Weights of a small sound classifier.
Training: soap at rate 0.0021, 15200 steps, held-out accuracy 69%.
Rows from block 4, named by matrix and row number. Rows with one number belong to one neuron. Each number is 500 + 50 x the weight over its row's rms, rounded and kept within 0 to 999. All counts start at 0. Numbers have three digits each. After the name is the row's rms in percent of the matrix's.
# fc1: MLP up (model.blocks.4.mlp.fc1.weight, 576x192), inputs 0-95
# fc2: MLP down (model.blocks.4.mlp.fc2.weight, 192x576, transposed), outputs 0-95
fc1.452 091:527532485422529464462517555436479475486536475545417469471494619447459507477501591585631482525561414454511476526580476477429452416500514522404465514514408535442402457492490551491470533491481606567448533451496597511492498512461500531546534464453510469520480407493460449440461592538557459540
fc2.452 102:351559489515487522432557552550551528453459543539512464485522544450578523490454427435434475473499522545514474450462516466584595425510474572565416446546583594493537511571498477425442511480585526524473520544457547472573489518446472543624607460533533465509585577440556467454518506494449482517
fc1.453 094:450560579539554484455534479552493421526522476587588533584508494481483539487432515562502480435538420508432529529524620513427508529430543452495582543507414503542491512608425599542506468513434483518562543475576421476565537426514461406471609470496554464387459496529530506550564434522514500513
fc2.453 099:439440553463415521499495368459475524438503526435501557476460393565478546532429518438524402474467509471468500578523462474446540475511498524504456459575523468413510561481560557465623524402521507415548462407444546433466463478449492551437445528557453540566456499557554487526549495609523560546
fc1.454 095:469550520519463495446472507523558551552402440548444519503479486454572512545540469603503498553476491472599510586513477506525476477552571452508536529437535459508446498623468588483482468500584491425552442478553637548488517493463486558451642488520536481475516558508507517439515530507476610461
fc2.454 093:426503440473508475534410529519504472522497480455397568490494525395556474510498562549408451515496472449419442537395447508523480518520555519478515477568551538552546532553497489474580566471472560437501451428523517471477610462441542550523435492458493467477496546470517546482530496427591479488
fc1.455 100:533502516466505449405608490450480514441500478527484490483491635461556470474508496521473564536581485567511568490538512560541537532467532508458500445542468600537479546503525481479557483471478584402497505396527509508584470533507590521499564522497605514496425464504474415510535501600557526497
fc2.455 101:514547500561481508507564479492491439553467534612529514429602426566473484422408456531432470446520492524498562484518555470573504423494513491487522495527481424470571502538637458561441482471467541425466408441517581489429461484600436520556530434500564427490421541497484457542468572434471534582
fc1.456 097:454535423487508453546502567528437543400563483534573503441571581499522436552492565461532568488551548426535468560544520511510529411508545508508477648482408426477510599553452516514529421530477458560469485558581521500544575554503484497470427438575444504468431546477505537454574572496461559571
fc2.456 099:395566518306472530494479443513571459477466477486391507468461481437572479590501418492495534456575523538501395558516399544434518531555477428453418563495567562471412504495519540492376534560558450452530520481472454475602471556567449458424495556540531439607547532536548502458512514532486437554
fc1.457 100:536395512551462459469469475489527446533518569488591603525484500470493555427531550438499581469498621432560521463531495449471502503523558604486468502556470578559533493525562447474535576482541460495532502532490382643514527502561427556493549455460528436538496554465545510513435523523556464498
fc2.457 101:556469510502514527429551498511513437568563389507445445551434450410506497405417473460537518478439468466481510474403539458523496565440524343429463607473547529490487475534484465557586493533497497470545564542481558532469524457466585438492455518497460519518498454510448433505508457530591482443
fc1.458 103:479530475597452528414466465536495495432512531502478517515418476511451458480407521578499555382493397528518490469515565535499429488430448395460518491428530592499447570507420484413501562462447576569560501554471544505488568543545481558550467476472446538546435510526575479570524634538539403586
fc2.458 106:497518447541495499544472521501677453454449463440451511437504449481534564515480578573530460552594492544504500533503470410470566542481492551513432441463507499443538499506544612457490505442473519540534467520529498434493441533512487438464549504525519546513484578469603514435559587521506643482
fc1.459 104:465592493581507573498536435437568508501481525546493409561467451395569479533394474478433561437614499368397479492463546488572495520454465462504532597501473479433488593544470491491468486458536512477490456482460538599572467434584500548435451428474509539512528414486528505493456551422532555467
fc2.459 108:460536534558480346513402549502555402443476584552551513504357582547452589455379473496533517491438539519483536475515540490492492449525482549501471464463528530496531467544578513613588479468472548568475590460501521535541488472584486449501460458495487550525518522541549431481522532500550462576
fc1.460 093:413508499420559543398573540534456482503534446534388451489515452522393475521485461505565594516487427507494495493408490538579502581603544558492510510453517463558539513412535467536539569559446555432566478411480483579531588492518512494503535539474529489536437568481463467490498528580515437576
fc2.460 093:494530511447584547458467476502571444577510628532505507535504453495575484481472501545402430532452562615450561498363439466533451415576442594553546554492495452676464485528513460524469577486525475458559514537571548535544509603475427472552406496459513508466551421556480441483460525530515517404
fc1.461 104:526595470476525528558496658472495456452449475461547537578394450461456531528540578429475485526516471589495524485565535473492508552502530525491449529492496479554532491528447439488622514478668561662581482494556499448558601401430529473514481454493547527526510544552555452503545488560553461486
fc2.461 098:472589425562551427547539349462522467499499487502523503458447493412570485498468483473504542580582604465467503454560395517410549378514445445404391520453514509447486550497467499442526587505538442521495531475479507502506533484528500545518499518471579552493499354552498474463490479471552505604
fc1.462 098:435571484473496539519475556547560531461575545452549471459544460451530477538486450494540511505433530433526425521472455555477531582535482483536521497472552461584440544460542519443474559426412530495538491517458499476493521462519451585532401477487538556446418598457514487443475408510526551501
fc2.462 104:517473490533492473491454472433571453530562557517532437427547522520363516521373528577496530480441541558464569493539559525500409502481552484532528444479521402446526512427533358465584451531464502511513543578541539509583475520570527461478458460428541556519497572527521544531505460519424549534
fc1.463 104:425568461450531489487499475525493480443439399573419566575463528541512462453536491618547472499543657458516522495531459571427580507524563489517494449590503532505585535542552516573587550486464465532458516501565605531494541511531481540527575475455393517575459513494399431478482488507450505535
fc2.463 104:513434448490458479531539425484595453530483492511487532426520554523492468592518522553482424497549549517460449523586488543446555433532561517534480499405540530594467538446483433485408426530489524638475486561494572502599556538461507511455503457494544573517560542471432531467472544489551424555
fc1.464 098:476422481520551485525519493540522646473476539505582495600437478485530491432468477508524465444493469607422535488456401488497493465417484431473511601474476420526567473566411536586511486551567641527629457563495396511481468387455450525579537467558581430506543492488508537524507507526543580518
fc2.464 099:550452491515528391527529467420498411432567514479527531501488470613440517538549515487521457545459473599509550590445531455516447547516497523532537534478480555462505519436480520479470479473516575565516561541544471479517548484472540406517379473468559403519458525466459518453562543460575424554
fc1.465 099:523500573432537507422528504476560558491458511559525536592451539531510500503485500558467457474521484459542501533478549453541514576518457557538487530538502378532431453496535429544478525507371530531555474514504502540447455479433562595431504439522504555529490543504501415445492550504515532510
fc2.465 105:504405516411403612417542505508578493470531457433515534443581517476488525505558428543553516486395432554529469499510546536453455521582555555547482512482517615465490495558534409490554551519499561473568451525517572514452604601514522527470526575501480497508468572472534447438500550431392535447
fc1.466 093:460514569463503510460458458505390524456435589483472567452526485484471428374456470592478484507432511555438470494460463526494458521424539531464459546519473526435449560452586433485491534434476435422455387483480558418564558448448467533400435524492464512586566524475451471556568569556523425547
fc2.466 095:602523485491498529477561597428476551497466547503391509591511509485564571425551559558495420538520542616482523454412400453531526498509534542563555477466437612459472460519454480490537530456448513544490518527514526444491511533578508447536500475539548494475459461402447485486558581454475472551
fc1.467 111:483458515518349463489445565490453492407543485552432500447475523457531431451513529552505484476447505488510499463497468476546511464475537527515536434499564516476575458530425589460546419524565560510504499479569468482500414497555533544471576461436514554492471554466488481452586417464571522496
fc2.467 108:541537496509645562474600517499483506497538557554507430482484452519542431552526471430455567578571462477536455499557499583493463495394436531521495520506459472575495484508449476467485577471501523486500441483567490530450518440541447597562580604433448611463505518530475453464522460502441482478
fc1.468 103:521508472469526468495574485510466534502506534553503497503507625475509478503485586456421525536442558438617555567522498512481513551502548570524464497474537442509469499524474440587563518433510578479473567563556582579544538560472431507484495488505499562543529531483496491465497431457464484472
fc2.468 102:482490502442435562445563540511563424448570535445427517550564542456539390532412472517476500480575430481498468405534452550459525564577520511501430416432501576496516512508428527595537448486556597476425546506431566455491493530496513524503486567559517502548515488477405401518485409422513461505
fc1.469 105:528482530521513492447483430587493539572485452499417603537521475530545410435436574478494616449480511469500438479427513468457466484528514541441468429443465523494418467470509420563563464456479511561550519483465561457521498536490527567500565485546565583544569568543523505492516452542538466468
fc2.469 099:463514500498575547489445439521543554574505549589441465584522515563583507592513538619370467507439561482546513553503524508583498458575493485475539470448532480451522523542426491513457446503443513542482475537526545478617449403576506440561505521546602505465516519419499512504546539506484433505
fc1.470 103:517493498520544477548475367558483440583533541525465505527535456536520547495496492557566643468494602525551486476458457544458485503422451528491445608541378528527470469492505443467517418558486593520514483494486574467484429534495452474509396566409498586484378464506497444475494540545494462519
fc2.470 097:534476498519452472512475482514465486518544473478479559528466512549547441533445573539528560529474537512514487432543492442540551531503553579445552558500524523512484499500499588520558474507466461402586517477525441516588501454380437537564504525525518581498522431467601473520544572490493540449
fc1.471 109:505608421535545498537514484486440530504479563431531523522511580460496645474452448493537497558589448504481497534463537526486545405581503402630445449538493532456536538488517468579413492525458327567459501477560517539439544522518566486528565535540496446531436478499558474505525490415502545526
fc2.471 101:476593522396525497519440508532404525493559433527457461434528573479458542461425465484511562499523573442472526440548541516525529520499548549645459420454570535503570428553504498478446518503440504491498473463427504563589489447546454494513513502537480489465518511535555443508488607484421589423
fc1.472 098:635472462531534493448370426496550483518525505560456477559548511494479475582446558520492570538467468456429573558567483505453409541473484568468509613546503384541343545496515509625498517504426461461400525448498488488540498631405534494526533483484481509574515476557531488509503507508455547494
fc2.472 100:508503578526497435479506529489474512496467531532581514551431477526559490494514503500443577424501468513539534507416528530495432529558550574452415569537641567554490448459669420435556425482500488477532450514521552512556597543480469478439430539478482582480466502571480477484476517543547552545
fc1.473 105:541516570484479468542537512491444487519458577452538507500492504526502572555421534496540561511495533626486533395493490573438522475527462447448549541508486393496574535483474484440499440448483542534629535490433453485509560504512543630541521479564499475470601477495530617470536468467415461568
fc2.473 102:477570523581456452492479488523535554505393482483512488480519515491478473465526488453503506490453492473458491595519531445408451538487539520467490540502582513395562528492505584554555490566525448460428468516510566553476456473426422440582525560444523453568415483550506485565541507485439432451
fc1.474 105:488546508504477503545422520542512521455465471624633517500481489655438461567392525497601369494555540480423581532544488460486524488527537574479468490530543544536521473527495470535506533577423514487403458424536397560507507489501408555501483429624472500478543446519454652532445569538431411528
fc2.474 102:445443462447492509587490529496532518552443433533561510480482637576557501482521470483551503476540374467397386539470466494524505460473535401469513542449449539472447510421406463548605456515554571522505456515455566507460512443482493610457477487489499528447400568517505426433430400460479402502
fc1.475 109:516463493370523504506481480494503446461582487648496433543557540484526552547515549552449415483545513534418521502417446518536575592462436491492459442533489397482414455415573422514556519525571522529555486450556496448502545520466528524505421497542519465536490494421538477553481472487548476528
fc2.475 101:497473492498506500449468503474506497521516440515484459470521517610514439475482505588419361463540414522544525482501495523543420487522552529392431491466570557565529461455459466482468546523558336469465487605462538522519462532497462574464606492580592382604489455481467544497472479517426525501
fc1.476 102:483427526475502581577456468466489486554558531478538507548526443475523542477504477523551513497526458466512432487437468449545470459556527515393504514499482483430537477526521563538540634516501443435492499507475379501514479538381473547569522533495461488499541568441498509439549458467506512498
fc2.476 104:506547497499516594528491466425493493515472464445449505564576527478382467458479505495554506368607522514529476495422519587526536476531530407439565619507529475547473431455530559489472486490424452485491561546571493509495448534544519421435416551550543564518551562519481423437483533477453509439
fc1.477 102:486525499453446502602509559445462477532454497469523568507530587523540490498521572523499505572542442539683533481459420555661590460500545551502505414468471439480451637494429516508514525468508518490555528428541457462546498479558470524475491437436571484388552448475515450597495532512448506552
fc2.477 109:474548498457520485496547472473464496467571539416549472463553546413547566409532619422495588517538558475486453516511637454446479467539499437538495538483535406435495534538606503485517533449382528527481447438441461479461476435514446475550502428591472495498459507558529473474432536525555523503
fc1.478 097:540450453531417527479373579524520505565489469476539541494505519611499507496498635586501480427501530494462463463510568550525506465546389573400465457437545429519616473429469453535474464501454484466463453479518476486471477528460469552433409462454537426455510509568533554495481468531536576474
fc2.478 102:465488499436475473528492480477448432464487488489558450538517518495436575504404520402531559463587552523566559559498481432516462537459524575546486446528476614453567495568513490524447507500501479451537432541442509514444478522539561560501587456489565590466540555552506503488484508475498513561
fc1.479 099:554533428504536490453556475566491475518556431508425496549399555529576458445558442491553480572428431543499518472473514410468504476536531549459561555431418467500498481531632512545552570450558602523480566454529465488571475483462555496484532515484437531510529476560467389506561406514613484543
fc2.479 102:353472417487394487557594475494511543518401553512553516530490427494494402484479524489479462491480572497418521480503516436485428482522481457554451556507574459582534557460478452486509607582447542593567568440555558506498516444492444448491392430481563547523495549540534455478476516516560460507
fc1.480 090:563570534493413489459490453510421545419431571522474396560402459391513498462462475516514451543517493530500518592486490483543514651579496527524503473503558541610534494556614440521451574459460519471580496554518485552474553473482490487590595558494490550493477527442478538470522554543550515475
fc2.480 087:603455562469493433487467537510511506536514526517514481441434474510593478437559502436455489544443467638498562557435545600534496541520574630469452462432501468477466529470534396566512525434543529559486483454579534520491540482429483518461433453486398553501533455563468399488516472456526456558
fc1.481 105:439467438489539486484426448522463586557450424496469658613482444511477543492519506478579504439477568470531550503466417433439523463448511536551464512514498504576495534502490530521559489464466541478485429444529402453365511475498508512459472413506506522569540528526559525436606473505517505528
fc2.481 104:444470536426462528484512538402480450503495551516493467438433469448530529516460496585585443449548500581527541439518469542580404664500502475416486526509445600439548538455450497432483495410475447470530479435524533519493525532515502463453446546572495449510427451478454577539520580499536543486
fc1.482 100:564497522574646472537466533527476541552537474525451451521521606477527519480594514510586531398563478444571449616482548502488501485436550489487464491619468535447470440462451498501528491540481470501457489506561489479435460492535442464552463507508536491504493578538473527465518471501581546486
fc2.482 100:563435458507502494521562438407498523527561529568503541465547487470518455458412543381527461480475498425483480392486448497560499445554537554524482573580564522485472458414528502440441485504436444524522543411445504544558532495533569545462507488500457541524524504421548571495536496480612507390
fc1.483 103:539490583550472495534544506478524530547468518539553480567540443498569461540448519568524489504515482476483477575580563471483508469539593443569464509487501599494472560483553546565509485484563577517505571532494392586509574568524487480491485437580445431534569529506438435550534464430491345520
fc2.483 098:488475483402452562447444497417405470423500457540485442483420507546420428485412632495584508532500464450443512429465526531543559538514479494528588525441500557468464569513508509630575585539392544460439467496489498476460580471529539508452502496493493517485501515566478458545575524508431449427
fc1.484 102:462482398514404461492511546546467476500512476485575478536437501562542476556528459515511453490444591523471474455522457496597541441534433516593458431374463545507471367573567450553550413447398537498572561539541546497509535514555460484460482532533563574470398544457483414448527386518577555518
fc2.484 107:454549574552433555535499420528566545518483393448410581403510520448480500639492437514551586524515539477448435485512486571397561495561561548446509546500500457440470442452478499492421474519471537486498569551503514508554497466491538430505486628487474442475381529426505450439460467587444519594
fc1.485 094:545427558516538595521549501516445506541561394545487469508415457465511412446572354575477571584474447496378519452613511503501569523362424480470466533547568447565543577563495541447497527453565504582546457503406530483593508503480482473522458452459445448495525423456482553480477482394492437517
fc2.485 100:586517518518506444513522472578542562502482487510457470436418606386427438573480479441486464457490422482452513442516450483510466449496511543524512364612564463591505541459459450527548488485525440475566468604496441531525424476436516484481371497506535525461436442554415578472445559460525488451
fc1.486 095:521564560563621534421536448493431446527493464595507582528570495563474433483471546490485458415490531487472561524471640474649543524531497470439507491412477593573524536504489534537465500543436501473537496497525634465391510482436504470468560459529497447543476430547595448529509487451530443463
fc2.486 099:558509413530420521436397442459514551415565566515501508375564450555430511422498497440593549457414535388467520464488411463426511558486611521483393439522485487475485493547435533499513419474515502439442501457422486488507521444500460498500471548512494568462583472444457525494431579579457528474
fc1.487 102:456489494503484539528478614527621492524416537534452483440508526363563573522501512523489566532502469478520545439466463541588497495508539546426567541482563479481496579605488539511534500487537436451477490473525526438471419468494461521504424465546551557487579416529482451504492510513518564413
fc2.487 098:427542516536490450593421481478474414460557454353545543556558410498538603566548488446438471500517490597475434505485468565497476460571467525507572577601471505486511542417570563511498567565431461534417436527425434484505542486554540458462463450505481535489472410466543549474525509421534506556
fc1.488 079:477524534589472563542374483419526524538518438542542510446424467512413478518454504589507463555506489514476526540534491514410416537533538541561482540519541491532477414499524454462540455540604566483499496530499559534536489499528491477489491410491543588446509435546502570481538390504481503564
fc2.488 080:570487505540481511472431478491481399423529445599479546441568568511449514417404532604492421505473524485515523540446425469490488522454544451403448468470460598536511607502441486551480568461603482390509425536538572516543432566430447484587459492517459494500408561502501457460428595521466481463
fc1.489 100:409491486486514454643493465467441389593552513477526534512376553418438511491525528453511486428547491509567474430533486510524441490551505451490555398533533399502539540512491432611521490534533472511554527491538495429539450453496524497531525498445583497534502596553528515524413549468475421458
fc2.489 101:436535479518523524527476500515475479466523523482532508504571568549422583477510456372451517493550512469472562480554562481513537506519515495425542506520458532477486534427549533457479442448424419526454488475584525478511613527497346545549469349458507496523430441524481489456449494521519585538
fc1.490 103:467530532538513580606515524529573566530473491567509538486476492519472550503490536497512475535537438521390491518560525581470516435589484574567430336537538570477429572482479451483525502482481504458522504560454573505469557535496470504454501431510525514492538455514519546597531441557491481495
fc2.490 102:520481463510440561554496506442553468423578446481486461466501572542501546433551482468528616481530523465490528495552504374472406562422527476516540552454521506487478501399555510614410530436485465549413494512508524447535477538436536488551521452568456457404479495486476419420516481502527513508
fc1.491 099:538469579560533465418491590461541477479447443522485460530565537480452554518493481459463554549522591435539546479581482463488507509515486499525509566492450555511465537557510416561452524532484496492508518524553460550487489531571503488547469464483549586492531503502499472466543457450613498466
fc2.491 106:525475436525478457489493498507517465440444469439498437560540607434541429542447529483464516508511455464439452543475544538422466522571513457435472436602495536371470523514631550526552522533510449439495489426407492527591519484429487471498484598528481504510355505533501485372563468521548458552
fc1.492 105:570444562439549474400518541536387385447480490446453476520483641485513533447481603485572498494502563469521449564472511555528542566369478498431453540485453462509538407487534462452538483558496539395460487474509563503492437437530515476534543459516500496593505465460595525465495493475549524493
fc2.492 103:439434526509455515499591562434631400532536538550513466448483556598466445519523500517570537504461364437484491496555496496519478456480498531416476428488549536520582537501531394585520483423557578547478505551511525469525530513423475482530482432473610585564561526532542486510456562490566450497
fc1.493 110:544417456484431471521553516473529582538489512561524490526477492495487435542425517512430418575497456523436476485446493566495534467539371641549504436484472475463546487582417495535572446512485633512472476464471393489578483443542467576458416357514501504444481497541512521509531512485509510543
fc2.493 109:522443510513477568546547414499593556555458417445554527522506499476508477605628519488477518648564431591461501506607540460498627431487528494581419557455548569477454456436543476519537531532547490504486530517562563505475537477456481438441495497511580561468477508518517460509530449541385473497
fc1.494 102:556554490491494528465545515510491427614485507542556537526492506517454523513517471474525531503533461541469492515539647616456473525486537585500517561538548532477477480434534649447579541521542523485563542516580481452581499474486434535523523514550473539414488515509478521575522463624539544551
fc2.494 106:496487473526452493566457505447504482451522582574525522490494499537547505509618542419538503494549521541504532452477505495470533534522499536513537482459573463427451498410380557464443483429525548352447394462380445436589481425472462485536477502491503484543514578448489465453575477587577485426
fc1.495 095:510475521526413467474462499491522318456574500475547484483518533623427501486470594453639556463475430505452513492477453549465522473446509483469520432477553601467615444432432396549520496510525503560531529521514423569486526484536485537414527538459461519480520470493526532565467475522578544455
fc2.495 092:518416465545441484473518540435509438497567464452473524523508462508520447515528452450561438535480565451470469446516589362509573526464525445430488545542505472430541541440517518545397558484508539443495506494514400449594598582468492555493547572506503460584513548461497460489614369589449515552
fc1.496 091:422570516460428524595523489445560526429549443548529509483498464608551520574409510550527414504528500453590523467495428608497503549491470488434524470507537425565538493550475448512543555548492436586595498516428551485536477469492487475435419468493470600416532527566485483488544553468428417506
fc2.496 097:490478531470545504487544492499461516511544460474445494450500554569539468524551598503484434577536505461471439501593551465438635397485478429453443512371543502495320550465606466488482539527441527534505489489439536555523553473550536380502513425480395507438437446459448556520483472423561532494
fc1.497 099:493418504485641405491567531497525489528474568515542508457544501488524549526575603402529488520454547526403505548544536441433444510551470435448512512496538576500483550528492448523535473554398511373543483498420458476557519527506496521517532548547541491544528603487512516465595522476485410531
fc2.497 101:512533542491459463455504485543480545504571473524426577458571506467518468496460444553543558445486514457442592501472478448438454416377532437509465621499561557548398411467490432496593554545499463484508502464437397486478466525538556530491492528445525507517564474516391505503469450453499566455
fc1.498 096:515397554507544517471467514543554496576548422438550451420408501552552514506495549544478534514544396519565472494503557437532412492460444387528558440588456454519479494405526484571570405525334527537520474499584448553603560495428422484518580528444534478453652566504563613492426485529510556496
fc2.498 102:480549437544461401562542487546579516534478561490517543488563420411601550499454514421439514530461489544436424449475415471519492465590575530427533524495596535520488446442527484532489410476506464539558432421440408485482470505495487519465466495514503529616502545554444495531453541488483510506
fc1.499 108:532460497457465598550499447473709595523552568564506482499503538532580532436530564512552497536464467558531548505501483516455512532459561533423501551485481485436574504540469562511546461462499376539521522541448622477509487518462507485561462430582445456518560540497531515515548453480474473550
fc2.499 109:514582474511551465512457499509490510523578510474528549520496416496480329540536535444516547487481493532459513595552474466462529570415486417571570565466482558458456381415516486442501618571554582403526514527487458511502547501389417430475491551521470452512430499531518453513547451493428494466
fc1.500 093:473478496598423453481491459437477482512565580490517488432460498501576494550457544407509550494510369501500488475570535469451432578435511477603525488525506503456489505531536482503463514525478498441572516446506556497600541585434482525355402499533476499520394599506406478426559487457558601429
fc2.500 103:500558440561507508513471457524493494464531437509464535456522549406493543584482452520418569439447516556501435513467447523510531505593430472510527445467478548554383439502552475563501529474483520515483567502492472488648482482509487486496439441575581513569444566461491537411475501477549389520
fc1.501 096:573503428592487502518548495485512455494474493504549483497541524608550522504454559562582514452443515500479541451536493532527561489502380619512431526480411582515514475470509564488499568547558545479557498575485580502522564510538443489477492542465583532523560558606514500464431516456535534491
fc2.501 097:483413554513428517473517505500543523418508511511571482413497517485519504447497539392516498581546576393460526504470476523402498440371518447525405447554581571478420463566493438517575562501416491418437487538427516463469467429422509465561488525530505508527457442438561488567456581500458486479
fc1.502 096:449549520540435482496485560576480511445560582482491513409501583526611531492502551487474567444454515518528518556535426509523484458416483467485505492551485576444559497508437524534516476565562497432448483525469543450514506509604476488554559476579549481523398503534487482467585528440506494524
fc2.502 095:461582573495506429521586527534538404519528402608427497454512523434373465483418495592456566566535501394522513453528511491520463458432518530554525514525524496503512571634524408472575465430492574456505459488472567531480423547448510491465470503465522586504504453479456502470488570428550508547
fc1.503 107:504346505494511491486470443512496472527492552429569551503410545453488460476497586542559483509450531432539496460596425518503457428581510544548439474547586430393480503499492427535472480447484576504472503444494445456474497480407570529514433493537527482500456441537409539568489537504525514401
fc2.503 103:475432418455518404554540563495537512500466436450604455524567507462597482452406487422512461452584528499578396511494526464470569516473532498495536436511466599465606504409475474440410486484465496469533455503435470590470469528587475469500533542542403510532507528523572526498570491494483456429
fc1.504 098:436524615510483436391504495405444651548522479406576593499494490515492473452535509549543457462524547496515494541475485500482514546511496482473590420502481487571431519503564414501503496503479575497492507530527500574457500537521513478409548512494571450583566442530481532536518411507565456487
fc2.504 102:518489440577509381508529537444523425432475619474512521483456483532456575591507546580471597546486488475487462398464525480497558443546617520494499446503366521429511517526509490497499409451591502492468410502453477458574507539500437527469500496499533470437459486445400550528477582501450435428
fc1.505 112:579535507513496485513598436450460484531499477497532498435516449545450610412472537535483477448589474557479495505512519432481404542460496466494544497527546550419493402518499479440479471539523500557520518480573461398490492476439536505582531567476505568419520602499526508512541612500490516585
fc2.505 102:503540509513497584538493583490476626589528464548514475470544539542471438500447568446485427492442473547475484587493511480473500482548440417477465437413472553414488547468521429425402477578530491548520505514521508381528431510560396538545523509471486476502532489524536513488496619528516538425
fc1.506 101:427449611465473521347505584537553483508412524498506508583533502458471526525541500554530515448503608526493450587547519497523437505418461546491486449463536441499523593470528443520592501517478493563456458536476477494539440305501527451537442500478493469569456507477578531530608474439407449519
fc2.506 096:578483520499514335475576545503535490465517556515417482490545476468396560481508537521511457582564541556485534458452522559600545449439510552523541512539474556530453457468445487416445551509449512487528415453465484546422521529551440483448522565537646551566541496476510535529505512423453493502
fc1.507 098:433438479423521625501509483518494381538503513585440509514478496429488430579499517470492467510539466509531543489500473495471493520505557563442449516483420534483521511579501634422482578469535507570415535403391513532390516497429503460492625453465591582440426568448562592429444545421364502474
fc2.507 101:585439430486510418569506505541451521472496486442356531466433400522553562544481518479502531562476472537461435492424503487496534541485526438494524539458452597532485458512497518465478439594506499466553548527443469440501497558462511445530474544494520485458523495499561516604491487425483550553
fc1.508 109:462548522522521459461498424484554568475498488433555445548508485540504592522476495591508548454469489538422460518444452425441415501424487570530503495407494532555504505516441503537423553428462525554495472601485498563461509543478427488518495507502475487544452554555458497482540566457482491501
fc2.508 102:532423515522513460382449572447606513417391506558508488536426447642466498615461501504540511465478533430497602485472532455520471599512610509535544441458491545462445490473476500527540514519494498491578580523454446566592478430542517492578514425545466511484414456422496386539537488494476489563
fc1.509 087:651490469450527503501430533465546519463550575525586545517537546526614567497429576451487487448480499439501502459611493499400525487454452465554483592565540541575549420507473417555461504465514589429598467458529413450509527520442525567501512515475514562464568519513537467526541405478469539471
fc2.509 089:400530491496580506510457515412535480432487448469514477528475630479468486545463440471502542477501477438531532513468419506377426536497562528502455377480504473414469535477576564392542565536488514495503470561510636525594501535492525434571520501412526384545492336556516468489550561462535461440
fc1.510 103:534450530540567484480457554543531498585466462478535600487464545484534556431439565403436529476466540511454551423516465532399480520469494524497551545583470490484440542464476576546556527565458458436509482497502491547467611498388426492514539443471481477483552598524454580514528528440558500506
fc2.510 102:546514454515572502475584442448469529510468530494430496430470428406568463584542398486514593510485485538531522531471521518497468566533544382581395458568544600499505434495544444527578579540422582440495510511461579506547437567459513451599508532532489510589489538566528495493569464493472595514
fc1.511 105:512488512486389578500540546444452516534445589540422426500512553450546545574466512447501517505578529569621451493525470521508536530430537401549607468567485479546526463442497582530511526480588487537507508460475551456412458529457492495515592449531436466518462537505444474494553499514584517435
fc2.511 102:480536507450532481528551470349461429593496471492514486547495426571572529516510418497486517608466475534550484428538507504471569480451526526468446540447454445452481432497453507549445512554542431492493498479453457518492469611420412591481539490473447493485562481572517461384541491523555552534
fc1.512 106:476559536434555496543508529542401551497582484464496463572458478514497520580504514529483530470503483563455471496559472424445562356562579488519581490482472422522531529528545498486578519461483523626398498502578402546637490514475560503532511441529457471498503499509469427520538450468535475501
fc2.512 101:507560468518527478500436456592436458518461549508530552443461518437372521424433517536471439500575477526402534460461462434476472446502545542457550537514605583479466581488546545503582447517570539537489481502580414487450582510526473483533521436590523550576506550559508599521538463587451424433
fc1.513 106:482480511596527504488514443459466515562521537484504440571520476450487487476440457505514531525483476467479494441408527463422447516556490469488515470450487559506545432494611470542529464601459507522465483534523466483502557464448447476410460480528405602554492448505349503494481471550546494523
fc2.513 095:584513455532494488549446557449488419462513482560545581516530543471492522478488435474519490474536507454520474459512423560452436578440458399465519530547538475470560599504457459411435511449512448625568651500394496490415542487547486491571475516496456474562587531450519584504564502545433474583
fc1.514 102:448458470490494535512560389445463554506528525500433478540488525557509485455564407543468465539512463529508387515498454458502443475533467463510527477442472470497461555539532423439489520487476513566569570508371488480568497445539552544400568500445552516546388428521623540452477515405475432459
fc2.514 096:489582437466438462469488475574466568557397470543492480450635569533513473418427498488511540519462556498532391481564485531508515495495452527475470489428516555439477660465419562509474464572511508442519530565446476521519393472513455513504480496511508505457459600548568495511521586548397455455
fc1.515 099:532559504502479399465526442574458506555536546491466597525490559524473423546400529495531452503539510430506412548484477506538457485389475501467444487506456484575381570488448471535495476510418443474545478489528549440592550556431574616487416441550475501424515422431502496542395553496503490483
fc2.515 094:439461433462598500444605463418510492581570511526548476423580505528550538473537477569502447511419682512500579505465539485551545503552475478525594548551544502465485512521451536469549501485526482505472458493390471508456504516499458489549519410467432462544457481492533524492603437443501542520
fc1.516 100:471537458485514491516507511491437445436426512463487611560390535518514418480569475538448509489617496469564463490385546489500503524443520523520518420399476527515506557470525532507501504430479452582492547529532431552452443533493470513477452417457507456434510616466465523462512481428544443540
fc2.516 103:412373562467571463560467474501483504481549529494562591513532484467516535465547544525523501438523528480498459501505451478531516488538501416527413468429534448435372525541528479500491573510476530551511495493434534462549490437539534523572437542459524498489476529463505456463426444558541437552
fc1.517 099:472463467548494537597490493617562470420535561577511386445528421403500401514607549543510478498528485517504536629541551490570468377557519410500439393537536462503437548497526566554504531497473541426546411570549640404460589536506557560493463459539570602474513506466496570472513502503518499501
fc2.517 096:609476559483516512463368546515486481483506528443490479460489566500486453518436494604474506573424458517521513553432508374571494439554513555510485615536485500467429429567539468522560498501508433460513533531517550531449483527455478402571573449398440588504481543582586560446541528516484495516
fc1.518 105:405504548590495450511475487435542497535506451505599479455571483443462483457464523593532534395425603517547537497535479475466463481499529571540520541473511499487453500433488433532443450506475447568463437530536518429430586540448437513454434559517604530447513591511498582481555622469597523463
fc2.518 100:522480499518452531465538438465559526502555470420498480439523505572470488574533526489618491508519451352530527436487481451528478511553533528448529518488482537459430497556501479492610488492543515454438448393463438500475455560616397469483495455535556437436460505434530498443530460441470519468
fc1.519 099:393455514502528457489425407518534490568419534539478550477483506448542428448495459591447528422440523521499513576421561457525601434587531452468490510518544424499563435501550524526581588528499475526528461535541525471463521552539508441508478456535548510494454396516520487429436487466527450533
fc2.519 109:536558548419398477444535483492509491503531543470463555448512563401448557541431461419592515517573471446486443512517466547472467523481519507415565504553501530492494589503507403510444391529529528467575388469526476531527484509455519526469593539557554563524519600460483430560495503513511506537